Weights of a small audio embedding model.
Model: 1.62M parameters, waveform 16khz input, norm batchnorm, depths [18], widths [192].
Training: normuon at rate 0.015, 14700 steps, batches of 256, held-out accuracy 62%.
Data: trained on acted Russian speech (Dusha), 26041 training examples, 144.5 epochs.
Rows from block 15, named by matrix and row number. Each number is 128 + 24 x the weight over the matrix's rms, rounded and kept within 0 to 255. All counts start at 0. Numbers have three digits each.
# conv: pointwise conv (model.blocks.15.conv.weight, 192x192x1), inputs 0-95
conv.14:152126155122097157114115146112109103146168156105134131152137122134129149119184153124104126120115100137161128106155106160069093092085108151140123129132115121130139132155181090155182158079104111124140162089158131107136120100141163109117113136154143099110136130129136108149168106101156095119
conv.15:131136132145135123133120110131130188139150133142085084092142083104160161127156132128157154154104117142160145097108122127130116130142106102118196121155141125142109117107140122109144127122128117160164058125124094140133131106144137131079178118117105169126114121056143163119159123159115144127
conv.16:159139104104129085119178165144118126163085145130097104159130061118138155109102145111147123136126138104108089156141115099112163130108124105125137098100156125134137113149088157103109136128140164133164105149106165157084131133148106149171093110055134104141114099160119122154107097117135102190
conv.17:153109144140136150133129130098108120168116127118136110108122131104108113179088115107128143110116114135115144138174118124124136163138119137141106117123113118140175136110129064128125125149143129112080164095095090139131107154081123112152084114131124209116130130192129133156135165105110120119
conv.18:082163138132107152084129114104140149096140164110156112123129157105124115112117184139118139111136144099126143163132115063143115129146073141172138143124137137104136119108108140112113115102155111170133133104117079106113146119154079145102128124102123182153109160120123121089132160126081130132
conv.19:152135188119129112134127142100128148118172149125159113119145121131147141105149112153173179073156150146083096129128143172136103156108107113134118110122136128137098112150153141117137107167142130117098100108072118115156117138115098133092147105127071101111114161111136110137153129177136104145
conv.20:138112137145159107115119157141105096126149122145099102097129112156142123123148095123112163103135137106138124108162170103125173117135101178113120147083096154127140133093106116154121105113153130104096086137120147159119114107127088109136146107093100165143113087128093084125109155104112074091
conv.21:134128111117126158116182156161115188136096140121124125104122126128085136082124111168144167145101096112157090124177110190117132080129168101145083122072135165165114140143105156061174128178109152137173120094148148107071139138114118143140098125120115135138093112080100083130101136152134075148
conv.22:140092223122120088135099107162094104131109122126128137177123093138122155128116152114095121212157150119129173115118107152114114155127127125172140083143152126137161150116161113099111105097127125112120130127150106142111178116128138123120142239095126156124146176119183111133123115084100107112
conv.23:119119146150118122212090122129122122153169116092135138164119128126150124094144148128143143116147139136155156108107152097127170091112143127163123179082124146124144073172132151159183157126078099114114132157156118161109111114132129129125113151127109158089097157125074176116147123103117147086
conv.24:121108144161118143082084160149139181129088134086137136155115121128173141103107146110129135142122149144105102112091122125107149149142103164151121119110083137123106166109108148158124114128108130111137097183146114150092104135110106125111117108092087112170183156123107082146132152129140130114
conv.25:095130152141136121150133157125142087059126122130152099148085163143137125133122116086132145125146146102161129130121153149142112119070160125119116118133135134111139111144114166142125172147128135146084089127135083151122146134097125165139112127143096091091113125114182133125141158144137159109
conv.26:178135150173137163138100116129129100146103132096140136118138151143138095104144101132062137147148158103140136131138102148117124116136110134116149115136131122109129133097096093128129199085148121152112137152176147177148165091129121148120146123112126136134105111109156121133186131128131106141
conv.27:126088109110117121124095163137129116143114137116128064137150122141136120139166092130120171133138152150105110146110169137129101146139113115092119178130100116119122141135116106137106124127064105121154153168136117135153093081153098141160119196144127112125105115115128141186146126132134120104
conv.28:185099158148093129120134131153129123105143172118085120096138161152134084116121134143098104118098129108114155110129110141123117120076108167143176131111122164149098129110129090119146127116099124122112096156090091142123113131167114131145118088136132107143181113125140116137131144131150153140
conv.29:103167108149126099096190151118167160113135119149142141155136136135158097125132098091132138147122160208100160162135133116128142132169093122154116116108152105153103143138109078209122116112119106115188120110126112129180124119151148151129234114117111146177103099139129101126127141133164117119
conv.30:125117136135120171141113125129105113132133141136158121125167130110142102078134152112134144152145124097115099122084111095133104123098186112137146142127099120121127146082128111119160114132103125119144176158103122141090102092127121137090098096139130107123152102104128112084141139138115145098
conv.31:136102141096114099144125117140144089115165126133141086158137077111186129118103151083186140099167149217106134129127119118127152130133121102149159105110169048091140126159129127110130165136159119130198155136131108107153141082112131140126094147127104093182167133145121163084083090107143110099
conv.32:162107107118127158125049167125120125162128147094112097147097192137127122116115097143126108093128102089146139085165125144162115138110140102125090108109133121194160166160172090109172117153113150107086132122083120121139152136127111118127092158163116138133117077080107136121148122145120094146
conv.33:103147160117133143126159110173083112142098089104121108140126114153136125160168165110170105107145162121130147119162123135126133117132112131080138143128160136085116156134110147172150126140134153115120145127136127147165127153118146149123121141115116113140083130109154102128090140138122144144
conv.34:115112091166106090102090125151099131186140091083098106140114137164097087110145132115153156168161140107128107119107109131101150092144129132128131094147190181116105116120110143091115127135119164115140155114100125151108121098134133131099117131113059132123101134076148123142138102171175131135
conv.35:133166091127171110146104100125159081170122108115119147096157111148182110094144143187157120168145098142151184110143133063139112138117124142124111096130148141151118126112137118101124143127093160117095130129121138107123167120128136131139155120140091103149131162120105154122160130099159153174
conv.36:133119102105105082205128128109127137130162131154128151153111106139171170099124114149112161122121129128119151138135162162110148137077130110109160117121114155131162119126156136089188122097122149122107120133180119147130125090089123118139147096095147126133072127175100127130117166150137130130
conv.37:147129123141138147129126094151139120120106084108169151144083159104167123096127136139142122135133096111182129107088132136127105096134108136155119118118096135157165125088155123140155105103111148125073129127113149114109118139126143117106106140126129141145110130103070168098129147116136093146
conv.38:119139100130154099103185111145116152111123129129129160144103143088135129097156167145109109148115103135089111149133091171127131132159153133173111127081095131161120113178105128185144130140113110075143083156158125100094145121101155099086095119140111174160161104090132136125139132121100081111
conv.39:118144116106148131149121143137131152117150145132083167135135132110107154111120170102142128136146130135119141100157108137157111118128115168131095106163125116122142147122106141075105145150121099102131140124113167110135123106106087151146137129148129106134156137126151143149122143147145142120
conv.40:158093098121109122171135104153111138143157093142122139150133168156122113140138101171079128137114167123108116139165071138103146100134143135122152141143153157096150133143158134179145125141115120149124126130103066123116087180138121159094099105111145167087143154155158133128154116127179157121
conv.41:140117145156122147101104097155098153127121108142153123117111131118096097135129127106113146111102114146141119116142087107101111121113174120179150125130128118129179176133144143133130145138119132155177123150114122094112117104094134108114149155130113145115171168089188140145127115162136134099
conv.42:145131095108127113099139126113102149110143129147138088119135138077135119106125119119134096089164134122138128158143092123136125097084157145117124152107187127126125126099142138121089106169125119132186097150123134125128159166126100114131143181131119138065110151136139108096110143100147090089
conv.43:148134192161138087162120140126135131153117136112144122111147128135114160098148120149140178113108182104130102134124134149142135190076107093159113150131088111130106081114150161097115109123110132129161110149120128137123130147154081108109144102139136114145114094127132125170149163115181102126
conv.44:126144136112132170155104141105125115112119090138138147122090097121108079076098107090136112106120142106147139130142130102136128103125122149138093127110104135152140118132134132167105109115069095156099123135128152094139096130092163140137118104117143133142092153133102119154140160136137126145
conv.45:101117166121106114131090152153145138154102110152090131159157160182118121123141119108161120144084123128167159097132155083129135131107113124140125148123151103108156151165126159170109136128127150087135117132076123147127130129138114085113120189141155131116139150133122111121151113130161179139
conv.46:058144142118141126151121150128129111138099156143089097107116161121109181174114112095178117120149103123108124139108137136122156130136113113104172120101119150164132137134140075117113111140133155120128123089125135126114124126137154126133138099110153132134106112103130165025110217142142122145
conv.47:122118127138134166131093155122130125152112115143132106122185152141131126140134115143138124117159159153164125096160164139127090128108105135156128151119096117097144161174101121114102166125102160115116142107147158147155132110169116140097164127149106116106110108150140134134156131101164147164
conv.48:100126155100155147151131110128094145108118138121110139089120130139150128191154153101099135146109079134155113159127114182157077152119121106098137160136100110168142130112139096120099153142087109135116066114195148129181099158132107113124097174150057192094144116146141129138104117128153130125
conv.49:127166132120120137096129139109141147147157107114121108111125116147106145182148099126126152115107093141127052115116106106122132126204149122146113112169107113090135138129159125102104134112087163089121138128130141051141162154131155135105166151080162129148106142104130147170095120120125176138
conv.50:154109113156155104136148124149131085142109103128110055130137190153069121162105145159138138172153161114110114096144107115149109154122133148131115130111140179157126151110122142143133086137118103130136127143110156142094131134120080108173147123147124094121153100098100113081104093124122185162
conv.51:119144135131116146133131093100107137084138114117085116115107098098128104115121142116120117109147103140136149136113065136127122124113139137147160132114173100138107105113151112150113135119155121097188113086142120128131128143141149072127123147101139154122096097188119123114124092121085134141
conv.52:082165085117150146157063097141084157099144122102118123144131101139107121148118160134101095137136139135140125120162108160144124160114181121101104109096143099119096130145185120155133123184144108124164111116133134162150113191165152148169174136142140203136139133147167158120108119122153150149
conv.53:140128117111131127122104134129121115135140137144179124122125105083121128098140102151157146141108094173150157146152142126131163165169120125142127107142140116134177088105112119154120123139087128108134182144135170131172110146141152120099097137119128113170137111133156137108146137096130112129
conv.54:119090087114128167136151132129125130114121151102125114165128148148095131133157116160118127156145127118110133132128110119147174128157142116122134107159113127195143105135107139118122143094091189139170146101140142140134160115147133117124134135151145100122138109159118126140139090147146142120
conv.55:130130109126150124122134150102142144093151084161128164096119146123135123161115127114101119149156167114113176096108081145124133112106106118092127159181167135129131124126130175133101101140105149126162124152131158171135093153098107081132107132110119152107157131110130149131143131121130116166
conv.56:142148087122101146115125161164184134146167126177101129114140176095135113154142144128151110092157143113149111093122173092140129113166168068115128126076143133081124117105131120176137105118077116142119143131125216135161118104100120133143169154112181166120153241119210117130130120255112094109
conv.57:126129106159159144096116134124127130140148125138113138125150101145130147126069169109100103118127141115146127114077154146130093112126166190137092166156164137092145113170131146093102126155181108136130107150175125172134162113126151096158141085137173076104146139126136113165155175142070133131
conv.58:074102113132129127144087149128107161163112117084118127168107142120139152137136116101110097128167107092130145131130086103118097068112150129147143176118129109092112122129143112174131138138149147126107114139122121096144131091132124166123175117140121154126091175144147093153116142104095153128
conv.59:135132140089125157103147091128102147133131128104177117151134069116118088118174130102120147137081122153122097105138105094079096159171110142090120125114155110139151108164154150114105134121113125071141159158109128164079132122120158149132155148134166083079114127108128156132140131090114087116
conv.60:115112143111119102115147092168106122137120140088113074167147137128102095118106096124095128160152127115135090147133109126118140136160161125149147161184121128130113137151133107125141150138159134129154151135123139122120096138144076118115075158131126111085123150163128128162155113096132104122
conv.61:165118122165152148126123109104137122151134096132116141134119145149123141089164129135139146133112146130119164118133125143112145114130126149122137109109172110152099157156098155099135130132125156126102089137142130151132144121114116110094122112126142130073108128133090127125150124177154127133
conv.62:133145109157153078173101168196195131114094155190158088119145123119102135121081112130140146110126123118133101134149114136137127121141135151143113112166114110151088155130118115115113108111117108128120138137139202126126137126126128115136144106115097113151098098162066193137094120129108136088
conv.63:096119117118124149155160119126100110126130112087174169179117130107122148110118109167097094089127107087143122138088082074131132150142128108123145138130167137049156136132158155085157166138111100100106108097152123090110104179120148090126132134153137140147112138182118073109133084109108151141
conv.64:141090132123142144171109138155102126148112134186159081117106125114117126137152116107118147141127112113139125168119173123155155136147145131114116122096128105128171128128137105138132112108143135104135146104122133114132122131148140098154095130151163134097154131160104106130137120118085113140
conv.65:110135110063089137124127149107086108121161134145180101145098142126121125093118109096134157143157119156126161158089106090080153103141096117124092117121101112105123125169139110109116120112155137089125172104120113150139118151110159137114106121114116114067140126130114099132139166154096100073
conv.66:200130102141178142164135180112123137101101125125067120123119113131116143083209109095175170102104137109180132154086123101183113137127116131080166133107081128100138118147143140111123163082114141138090124089112121162127089135147109138138126103076121118139136062112106099116119141131150157125
conv.67:141151148123131086127119110100110140106129129149150141117096129129126111128112206115097104106107134171116152151133151167117132146162089126117176115109106104166117165108098110149096117168168118172167143113124165131158184139132099131110104127133113128078138139156148148088189132133123104096
conv.68:153083110094074131168062129128128080090154089119129101129131111131148122116116159114137147142117157123143142116153083177108122143141100121091095137155139144144178122135146115122115124138133151104117086119139120144116117126153102145135120115127119134145108122147138097081111089108165131160
conv.69:146110147119118135171132116124110164098100158160124143108157113107139124129108107153125116144140138133117141128092042116135123152096155146142103137144156127171141105132105165145154121117087109123154145123121126137139122106142150151121138112135130082140169151100147130081076084151120114124
conv.70:102163107128105108121140159131155151109130080151154139169164107151135152168115108087110157124126136104139129149148116102105108153152148123162122106137131106134141154154147100105138130117143149070111152181176150114160145165145161113111141190138138080174080135176117164126127117132147128143
conv.71:147149135125148143122137151155133144093135195110111113127139142151191126159137130158129164143148121129117157087146126137142140144123148123128112093117144126143136133161157181136120128100140178120119132170132142122141152124145153131116130104144117094124116112140154104150101147105124120157
conv.72:153085146094126163094120088120156147099106131112158075163140105122108149143103120109114159109123097117128158140133116134130150164129154167100125117112060125145130133139181115155143130124101135070077114112091117151166130126124132129144098099172086106077118084133074125143136116169120112089
conv.73:146167135141159128169116106110130119120150129165106105118167136154136104148121163099121150109093092133130089100122104153147115124119158154142107110138143156140154125140140139117130112138156112144129077090138145107145105157095140121122174104146108138129143109158154123148110104120138127115
conv.74:150087137149113115124126148113084130103121124156133126126159117159107110126128125160135141143139103169136154152183079112130128135144133137110103137121093106133145160105100154164108128087154115124109172092099112121150115149122113089084076112088098123146138086124121134159148116104085127118
conv.75:114166159109098142123105116126132134148109123091178097110122137159089130113127080126128144138122082123169129158137170123143156124062123087126152135115112161115094121165134155114144159124115149166114109126092148159097145140130165063087111091116159103091122127070132107149142125153132162126
conv.76:152131170119141160089166111138145118112164133114143141137111115161121127124176121138119143133151149170128133126124110133097124173147124111092126121121106101113138149108133097131140141131106116115104121145124089202128173117182118110129162169101110109129132156150160151125113156095120093134
conv.77:152130136116131095139152100101121136114121158118155081140136134153100109101149121131103151159108098092132124137097119138114160113100138139138094119136118113156162161116102114153174105136122134117111177091122149114102143090154114145146143134159094117122097125133147113144116137141083098151
conv.78:176135136144113167134137131124131085123136179095125132156138153125090146158122134170132158141170154104141145141124112122130135095117135098168168139123140104103139124123130156096106110119144088127137116156119134107122153124155126124178093118131121163145138155089108121155127196119112129120
conv.79:131165113093150121114099100096107098108171148141146129119153131128089138088108122121105144099146114143138112136128110126117087117108154138125100092089131144110120121126146089127106112131119163158114135144130137111121147116127141138165100134132129120140134106127130086133159110156141177137
conv.80:156101148152146137102156121127114129136143084142120133136073140107159158194107120107106118168124125114125106104131131138171176123131109154153118118102128125129144117116183123106102138153103136134162151128122141143149165145145120114136159098093107133170129125145147156135130098124071107093
conv.81:110173099067116162110090133115105124124164107160050144104127157125106137146127130132115166152098117118104112128107132072122114145108119114092147132121142093125109154168130127120144145124148130111171113123138129145145150144179112128133145108135171131106143139139117145127157115113168111149
conv.82:120100121113130095113212119127107113107112140149126103123122109131163137130133101147138137124079110131113139135099068159170115153138097176110074159106128166124087160135147143137098140139125108120104144179108135115125108202140166152169134142143140119103113131121144135131145116154090168154
conv.83:120148142151147100149181117201147126120162098098149173105136111102140151136124087134129122111136125107180147113098137133111105138187177154164142093125138126136145095130098146128135094138149119117114088125137111151139110090164097090063129136089149119147128172088102133092135095128120120105
conv.84:112120115136124085133108147130169129110106079135140103109124147159109119108108113116092121144125141099114137133125104136124124154093117103129128128164088147128088111130128146127125128133142167113130105132114136110166098126157136154110134114104140140109128163160131113153103108165166134143
conv.85:141145102118154160142137153119116137179113136160143141125119144124093157078121125131081105123154128080140097110121150105099116094082121123112119175174152115108141097103114169168121101139122114127163175140147146147144171144079122140158070146095123099149125135124100174130135146130145122125
conv.86:130143146093139156145172119147109127115132130108123097120132107078100109145130068120111106116086121109153134116147100124135095087122080144147085131120096203139151132156161126132114163113120110157108081124104140125126122127117147161099139140106127144159170135157112087139106159128130140111
conv.87:143140134119069126106134090155153130113106129172136114157100108151132123153100122103134150144163136150119183126107105123132157129116122142135094112158100164118139132071133142140162153142118141140154117143152133155113142149109130128126141138131111116105146107078105112142126090133126108118
conv.88:132121147158095106148140138138088124150159109108122127119118152134102154162127145128104089111138109122153098145146118162137156122157166138133112124120136112134102135108106143096131172131111101141130121083166147136148094135132155113126119135118097169124139139137151123130136095121134109096
conv.89:096119087107132129120081151090154130141106128123134138136120129101099113076155118115159110129158160151121122151100113100120137113122091159136158155096137138151119170121123113152115109132124114137151118124142101123166103107140124132108181113100121146123138125100123129126120127128146120121
conv.90:154080138111144144132194152127114114142121110081107148117127136148102127098079111152132162137103120124124143129164116121110175099095149081136111126135139117119128113080108122141131098085112165115162142077198105150093110131116108135120148135126110157165151146093149123139097118119112144133
conv.91:105110109141094138122092101107124119143120074100116155085098095124115152098127144092158114147115115165135144133121110174160083146177122133163139196127129137103111117120122127150098111135131118084111145150111124145138133151114126117131108101162118137161149124096127105109114124121109126156
conv.92:139100173126138146161147102104167117165148126113152112151103116107109130166124091166144121148145148150122134147100111101132135139121105104134131096113149119105166101111133145113144160101127170142147135146101137169123157132115124099132139131092159149133139169143150121103129121120111106127
conv.93:129137143129137127112151142130127135144132077032112122082135096180106097136103114132152097145097112137095139141129211113133132114117139132097127104091109162137135147121185130150192100131138132103107148130175118149092143146105125164151118100150145133125131161106181103092122122156101131148
conv.94:115135150122114142073145144152132124126146128120151109121126096116098129130141177121104081114116109172141132135159130153116159147150108127128128127102163091140141126096111161107108129185120129136160104102058136108116107140113096137160081129154168159113114107109158152131117099154102164119
conv.95:127135132127143123112120183159107162142106121100144129096124138127160137083153130173112134139112088139103115152116113122068133140151161131112132127142165143148116134100137135108182121110145092135121146148084122070106140137124126191144126113131107128101140116082095137174121127128120101140
conv.96:161124122194147149152153108188126117121119110176163119099168130139121119114144145147112109137133148156110126097177081106102154124160080170139127121155109136110171112193153101107119108108134097137132124114105138130116140159092126132141138146157163147169167114149147076120106113151151093097
conv.97:113133150104171122167144132109112125131102118149138155091142166136133071090105144113169127143132144113086206130147119135077128113112105102127121130108147114110139157175139100106107134137107152139096095106113079137126159092144090156088133130133164090129136111164106116120099147144110136106
conv.98:116125102120111119125081099097120141124071162147141145144110127138131164165125114144178153173104119169067157115143163117161122124151098131082102125106126083129110141140116141130133132076143169163124088127124116090090117174144151153117090121152117167129132103065118125126147148146154172094
conv.99:083186114104147083117124146134117108156120092128081108099108091176114114124124123131155123110141180118121122197156145099111127098132122111098122100137145135129147145102095141069127153137109127104139103129095116100135140121182149143154091159103111110146112108134123112138101106126145127126
conv.100:140151114138145108097112134112124139180137128101123123140108110133152105113116102131138109163159103123168152134132129165171125116143141120084124148150129142120113114104113133131144144126098118156115117112115151113114112127152130174145135128103106127170107087111119093109160172145120131077
conv.101:153090123097125150120127116118111107120120118098088124109172133117136099117135087123116126143156125122080153172145086089099155145152124110121127098046163098144133107108103129125124099082169146086131144159139115126130084128108132163105086153090109157127123134155141120126148144110140124162
conv.102:117150128080117160152126071136090092113087126128102126106138094126110161133155152134118128148133126125121162174155111101140138127147147129107111129130081155108162099134128076124173130128127085108130096112129165148099112111097101144144106143093125149109096103128100143132125137121132130129
conv.103:098140123135137132117243139113133133160116109126091101112108156103136106132155118109148123148122122110139114079138142132144088124111109150163117145122107141137115175168110129100150091144131123132101137172102122125151104116167114147155093132131120116119144099132127128137124113085127098132
conv.104:157095107125122121174139121148098128109130102192159072105134149098085143130137117127134106091150134123172179139143145111125196102142114149116125116114125168087135124114185131129165125120165158118128125113078089102136148102138159143098119110115183123104147138084099167114154127114082139105
conv.105:120137097079152106126126101129106044135059164138110071119121105121128149152064170140117093153153140129144146118134080116132107128127144108088112127102158125129117115098122115134120106121142130127108160130157138138127127119161131176132163092117132094124161102139086153134099143144095109103
conv.106:146106104129119142129144085115148095133104116132110129141154121161097153097155139108124118106106166115085121137118145167110146153063131163153105101159177152197183097154127126082149140128114102107097111116097107134127123103131129134146113114146111100114113174122117115074105110122160124135
conv.107:116089084130093135144104096117107116072146178093144081148124099126128135162136101122112180123116100103129156140144111153134169117092103154108094086114103162089152134144131107146152114108116143101096154135080117135110136087119110139108100096098136120091111118162097143143122134149119120099
conv.108:147101125122126096132112107118139125149128137136111117113084136134102161117148139170093126099091137151136158183123137138093101158113123121086111119123135084128154100099142079129160123123119124147142170108145162122124130145148129168128129151099119125110147083110107105068137165160095107083
conv.109:123143088080139136125112091142122145168145107159106100121156148081141135143104146103136136146141112117112153128125097106110142109101088138139137078126103115138110125105128157137153150095139161127156111125116138160141092123148106106105098112100096131123130122107112152155150133121120169161
conv.110:126121154121146173169129132133139133130154179151121158108122125157086136126138123118135087131115148137155104093105144143136090136147126131124152132135116102145121114144143146151116122148108112132145139128102082105105161116106116160137135090165113130138137110119144142139121159142149085122
conv.111:143115127150153100125132159094104100127137131137116134173107153135106136142136139138161132142165137135116131147122129085142103096131131108104119175120175123175132129142107177163157141099118162145129124107140138131109129109102115127156115156108113162111121141094150122106136123113169164110
conv.112:127098119151148118076164139136113120109092124123126128154116092113151118145126152142084155128137115149116147140179141125140126144142125183111134075098109152111200115104161106143134118117113134167097104137102137153132120123087121107126116106169125131150131061124142079141168110132132139099
conv.113:125108166188109153136096133149152133107142179113138122153074123114126137110177143149149099127132131164134144148097167120133097120144085116171080138130120103159112099158108129120148136128091086130082132149105127106109196156160105146133125165114140155108151121131149124115099141148131108151
conv.114:151142128159107116155091113158161145095104130092102144112113206105163137168092115097141126148075119091149136145121137102140113142133107145145106129116131142130113112159126094128094113108137108180096084157120109085107099100111124134165174125140120145187127086124126120180136137112162145113
conv.115:143141144104113085140124184123123137082133137110107150103137147097146120141172101135144181082145133149131106164168131142168113107126097160128124136135117142116104112077154120158130132100123143147140097140128112096142124121111132121133096139144132116101152119118136119129166158124089100130
conv.116:115096136115069128161100142110122130128090162118096128100090153081107131122157146117129109148186163144117116191110092116120116091102123118144114173156128127124130157100120104182103157108088114136128084113122132088143065114151106111164142111123057106084137101110094105130139115161148113117
conv.117:129109102165124131137132112096100115176164110126123119160077093203194114175161124150130131121143137095145107111177092133113144139100148125123107117142094121131109152072096149116168153130123187150170125127131137156149127163112163116125157111113124163143124135118110128108134102131129123150
conv.118:144154099093160153103226126118093131139172137137140101124111150079134125176137120153112186146114085136103180166161144170108164179117121135117099100119132105115203128108136063103116147134127137109150109083188113172163118101132126103125123153147110147085096115115113086125148108133137149125
conv.119:095117134113127147136137093123106119126133118096131119153147145140111118113161137103113120164128138140099161109087095137105124103137145124126103121155080155132124144062171107168139160140135104127131163067066150165095100133093115149147140155153111127159141177113158100104169121142173141131
conv.120:125107136096103135103174077105195086140120122140106131135097091142149121093122097118149136157147138140132140117092135098137111152136140125130121098144134150089189147154136112154102147124141145127067110120106100144127129133090113126160156115128135131108122098138102122126130145154147140151
conv.121:132158105098122121106114106130160173159119095138128118116133102118103105085096141103137125131098134124122138114095160131148096118137137133115107096149167171121121097191202105109116142104127159139139127141153142155110118092131163144140138150130169136116167107120127136122142107078132103123
conv.122:098133140135130132135096113141130100096112128137123167103125137141154117103139146124112147147154134100151128113097100066127132117109132103101129147119120165130091145112088128126181130150135146115149116132171129122110135139129141165117102088128124107109106136081173142126116115131097176153
conv.123:088134105069133150126141162118148139137128084157156098082127144123105100094161197057117136154147133125136133156131097172146170147157133076113139186122171122126132171098111161107124138116127145145155158102127120165077133117147131130118097137161135141156154107116165134105143126140150140103
conv.124:086134128138136169140135094088136152134147092133138110113141096147144112135109155124142115126119113142113159142098114130149124148146181141142153126087135106118097088138136079123135130134151119128139129129178166081169124133137152106126147137133157131102126130107093101122114122131106125100
conv.125:108161127137169089096125094115094135068120104097151057120164118089138110130148138149125144149109144144116133100098135161156112142119139155154142150132116090142136128112133104144114109109119131142103078114149147103106149108162153102140113127200138138125106120082119149102145121150135116090
conv.126:133136116123114108161116160119112127151142130118126110187113143123154132123162134104122134126154162127150131087107128137086141132130112134122107126098143108138123131140105088188176124130115139140130142117115152107101083111126134157142102145118113146129110117103137112121138144124141173107
conv.127:150108104127105145145124115123088100138113169113152126137098084122144111134116125136135145110121118095136150160129111150152122166146132089131127142142127094162135105121143163155159133153120122106117125137130106106108147171138127132133152151121139110134119149157173172127132132135125075134
conv.128:136115146107108123121118188103130118115089117129117133156116157143133141102091158125130134110158143149088166131087086108095128159105131167102118152113150139085101059139096178162169125135113144139138110099090114135100143098121102124106093138139112149106151128110109124132124070138140148147
conv.129:111098113150132151164106168142102141158090116121153109144112173159124144114120118134132093126121139109094113136108131142120078148101131141119162130123150082132101114086106122090181125148094145121150137143094133117164158122116120114141127165151128103100066170139163149111146113101126101131
conv.130:111178141159155137127229114100122102117120106121163140113106120113185094102118112109169146108112110113134147118120151169146135095145124151105175126133078112126116165126109069119120170132143123153120080171148119114063150089143102096148117163124135120100113155147113133098120110129132103108
conv.131:145108141097112141103138137109162131138116136143142095122125134127118077113180112143128123139102155160101144123121129133146174114123143136138143128110121113127159158141123126108144144121124154141149155100142159155128168123130108155137163095156135157119125097141101139121127113136154163136
conv.132:135154122091148121106136114120115088154122131087138121120117067119122130132110149136092096143132150145184128096102110175192122118131161125085118143119163151162147113126163162119084113091134143124097136120091124115122144105127201118129129100120181160141115112126154133109154114122138114121
conv.133:107143096113073079164141071114148135141147121118144131159121155073113116167131159160121146088110129109150121133138126142106164144128121122107129100141131185140122140151074113100183111130096133142170170112156148145120110107154158131123151146135123130142147176120121152148124138110167127135
conv.134:135096113112158144112131139149104164148129140142138150141095159140133145101129101100170170123109107090116112135089134120128124086143139106139120104152115107116116166114122148146116132121118150132119146128123110152111159173125153156109122164099141109137134127127136147162153152075117104135
conv.135:179114148131153115129106163160167142146117133147109108107113143090122136181147155141087118171101113133133134128117114119120178124115149187129109135082144163110150115166097165128128145175102105161126148144133138129128087112154116099093102169135151164160118121144148106133133121125135087138
conv.136:117115139138110141159122129140147131133161136124169125120143137129096104155127152151125113118084101131150110102113146063157133130149097141126117148173134136111147138087169111110133163146129132189147096125128117160094119121113168088092172111133092108121171143113132106126138136131082100131
conv.137:144135140092121159133124089160122108104127124183114131117138135109113159136135107115120114103106083111124120122099093162135142122130134100157123135085132117155139131106157148102133127145090147086139128173132122133118128103131085130146151166122109133090153131166134167151111129178138151123
conv.138:134145109169137161127135101133138109116137120127157134110085130141127146104111083093149147121142123124144088132150124068162140129107120128110129149113119167114148161151143124152163139169155108123190138116156143138134091114133169150117163121151118140099124124123121130142121086130118147119
conv.139:138104112159145142134111098116140092160125143065180132140198142170133123134087122140137129074154148130153149108115111087116083139127089129068138134170116107133102135194077122161129157101184138097170149114102132116140163139124125194089134045114113110154125146126126119117129105133110056117
conv.140:109119143101151114110126112152135124131156114135133096075126136113127097140126134132148091103138126107162134132149130105132140156160151110102119126159099123144115133115148079121088102090156139136180093112104132151116136108149145125155139148122155117116167086150136174096143098126114115148
conv.141:145114131135142144148128129168118138137132145117160096129120147139138113111146100131119129150112125152126100152125120165083133122120147115141134103126095103170092126106142125114109127131103188109154141121115130116130161164144102139148156144126140149108153138142086136160128126134166126157
conv.142:105099138138110124104121173124109162171157118109110116135089108121142120130112150115118167118081110165116149042147131158150136090130106116148136133091154146141142136131118088168115112142094128128151150116116130134138123120145121130130104120128143115110151101132103118118157118106117090149
conv.143:140134135144156156135116139113164135113137166132130147146115129158122111106117094110122140086099113145113075135124096110089127123140179131111103101167111086126121113163157122109086111110171129097094107122108095153078150088109111156171101146153138171110169175108184124131125121167148151153
conv.144:111148166095122129101120078135141122170088120165120145140121152106139140092068100127147089120158134142152087119138098163089095129132161123110150146091157084100161078086117129110176121112111166126148112173171115188087124111135133127090101091101148147109131108119113105143146147121134123085
conv.145:122103111118091126114176107108134135104141117063115122097137161096135180141132122161078128159139144169126113170095128127152127140146116145105101110103113125165114168134095135112108118144150117142097103115109108137150126179106108114108115131107131160102112144152114145111115128133099131105
conv.146:109100144103160143123158138150110108132141143150118090100103122140134131121112156139132119119142126140098116155176102079156159094094122120140127135152110128074137121110111121114166151104173125128116100109163105138060110185114104142140123135074113146129125143169120115109125129156084126134
conv.147:166179120118158127174107144128114133156140127134151157155156122178143108123139121139108149119136117181169112176111085142100126123088128115128131139130151100126132119132137116134129119189144117141143134153128123153097106116161127091142144111104153110131148105132094118131173109099104117095
conv.148:131151115127149072162138140120110084124163174100152139100121173094089161125098132118137190121105120145156105156184111133165166126129153128148128141138159147108120134106148117113144112111149098098091151141126133107148138114122095172143169117144130128149135107151124125127114145129143111106
conv.149:157107153143111135136143131136141168113096122129180093127099136152114141140148108087084133149115131130127116098081098142145135147142139142123108142152112135135121123176126136159092165114133143103097130140158162182161114186175139115166090070149167152060113143093120162131110120109130099111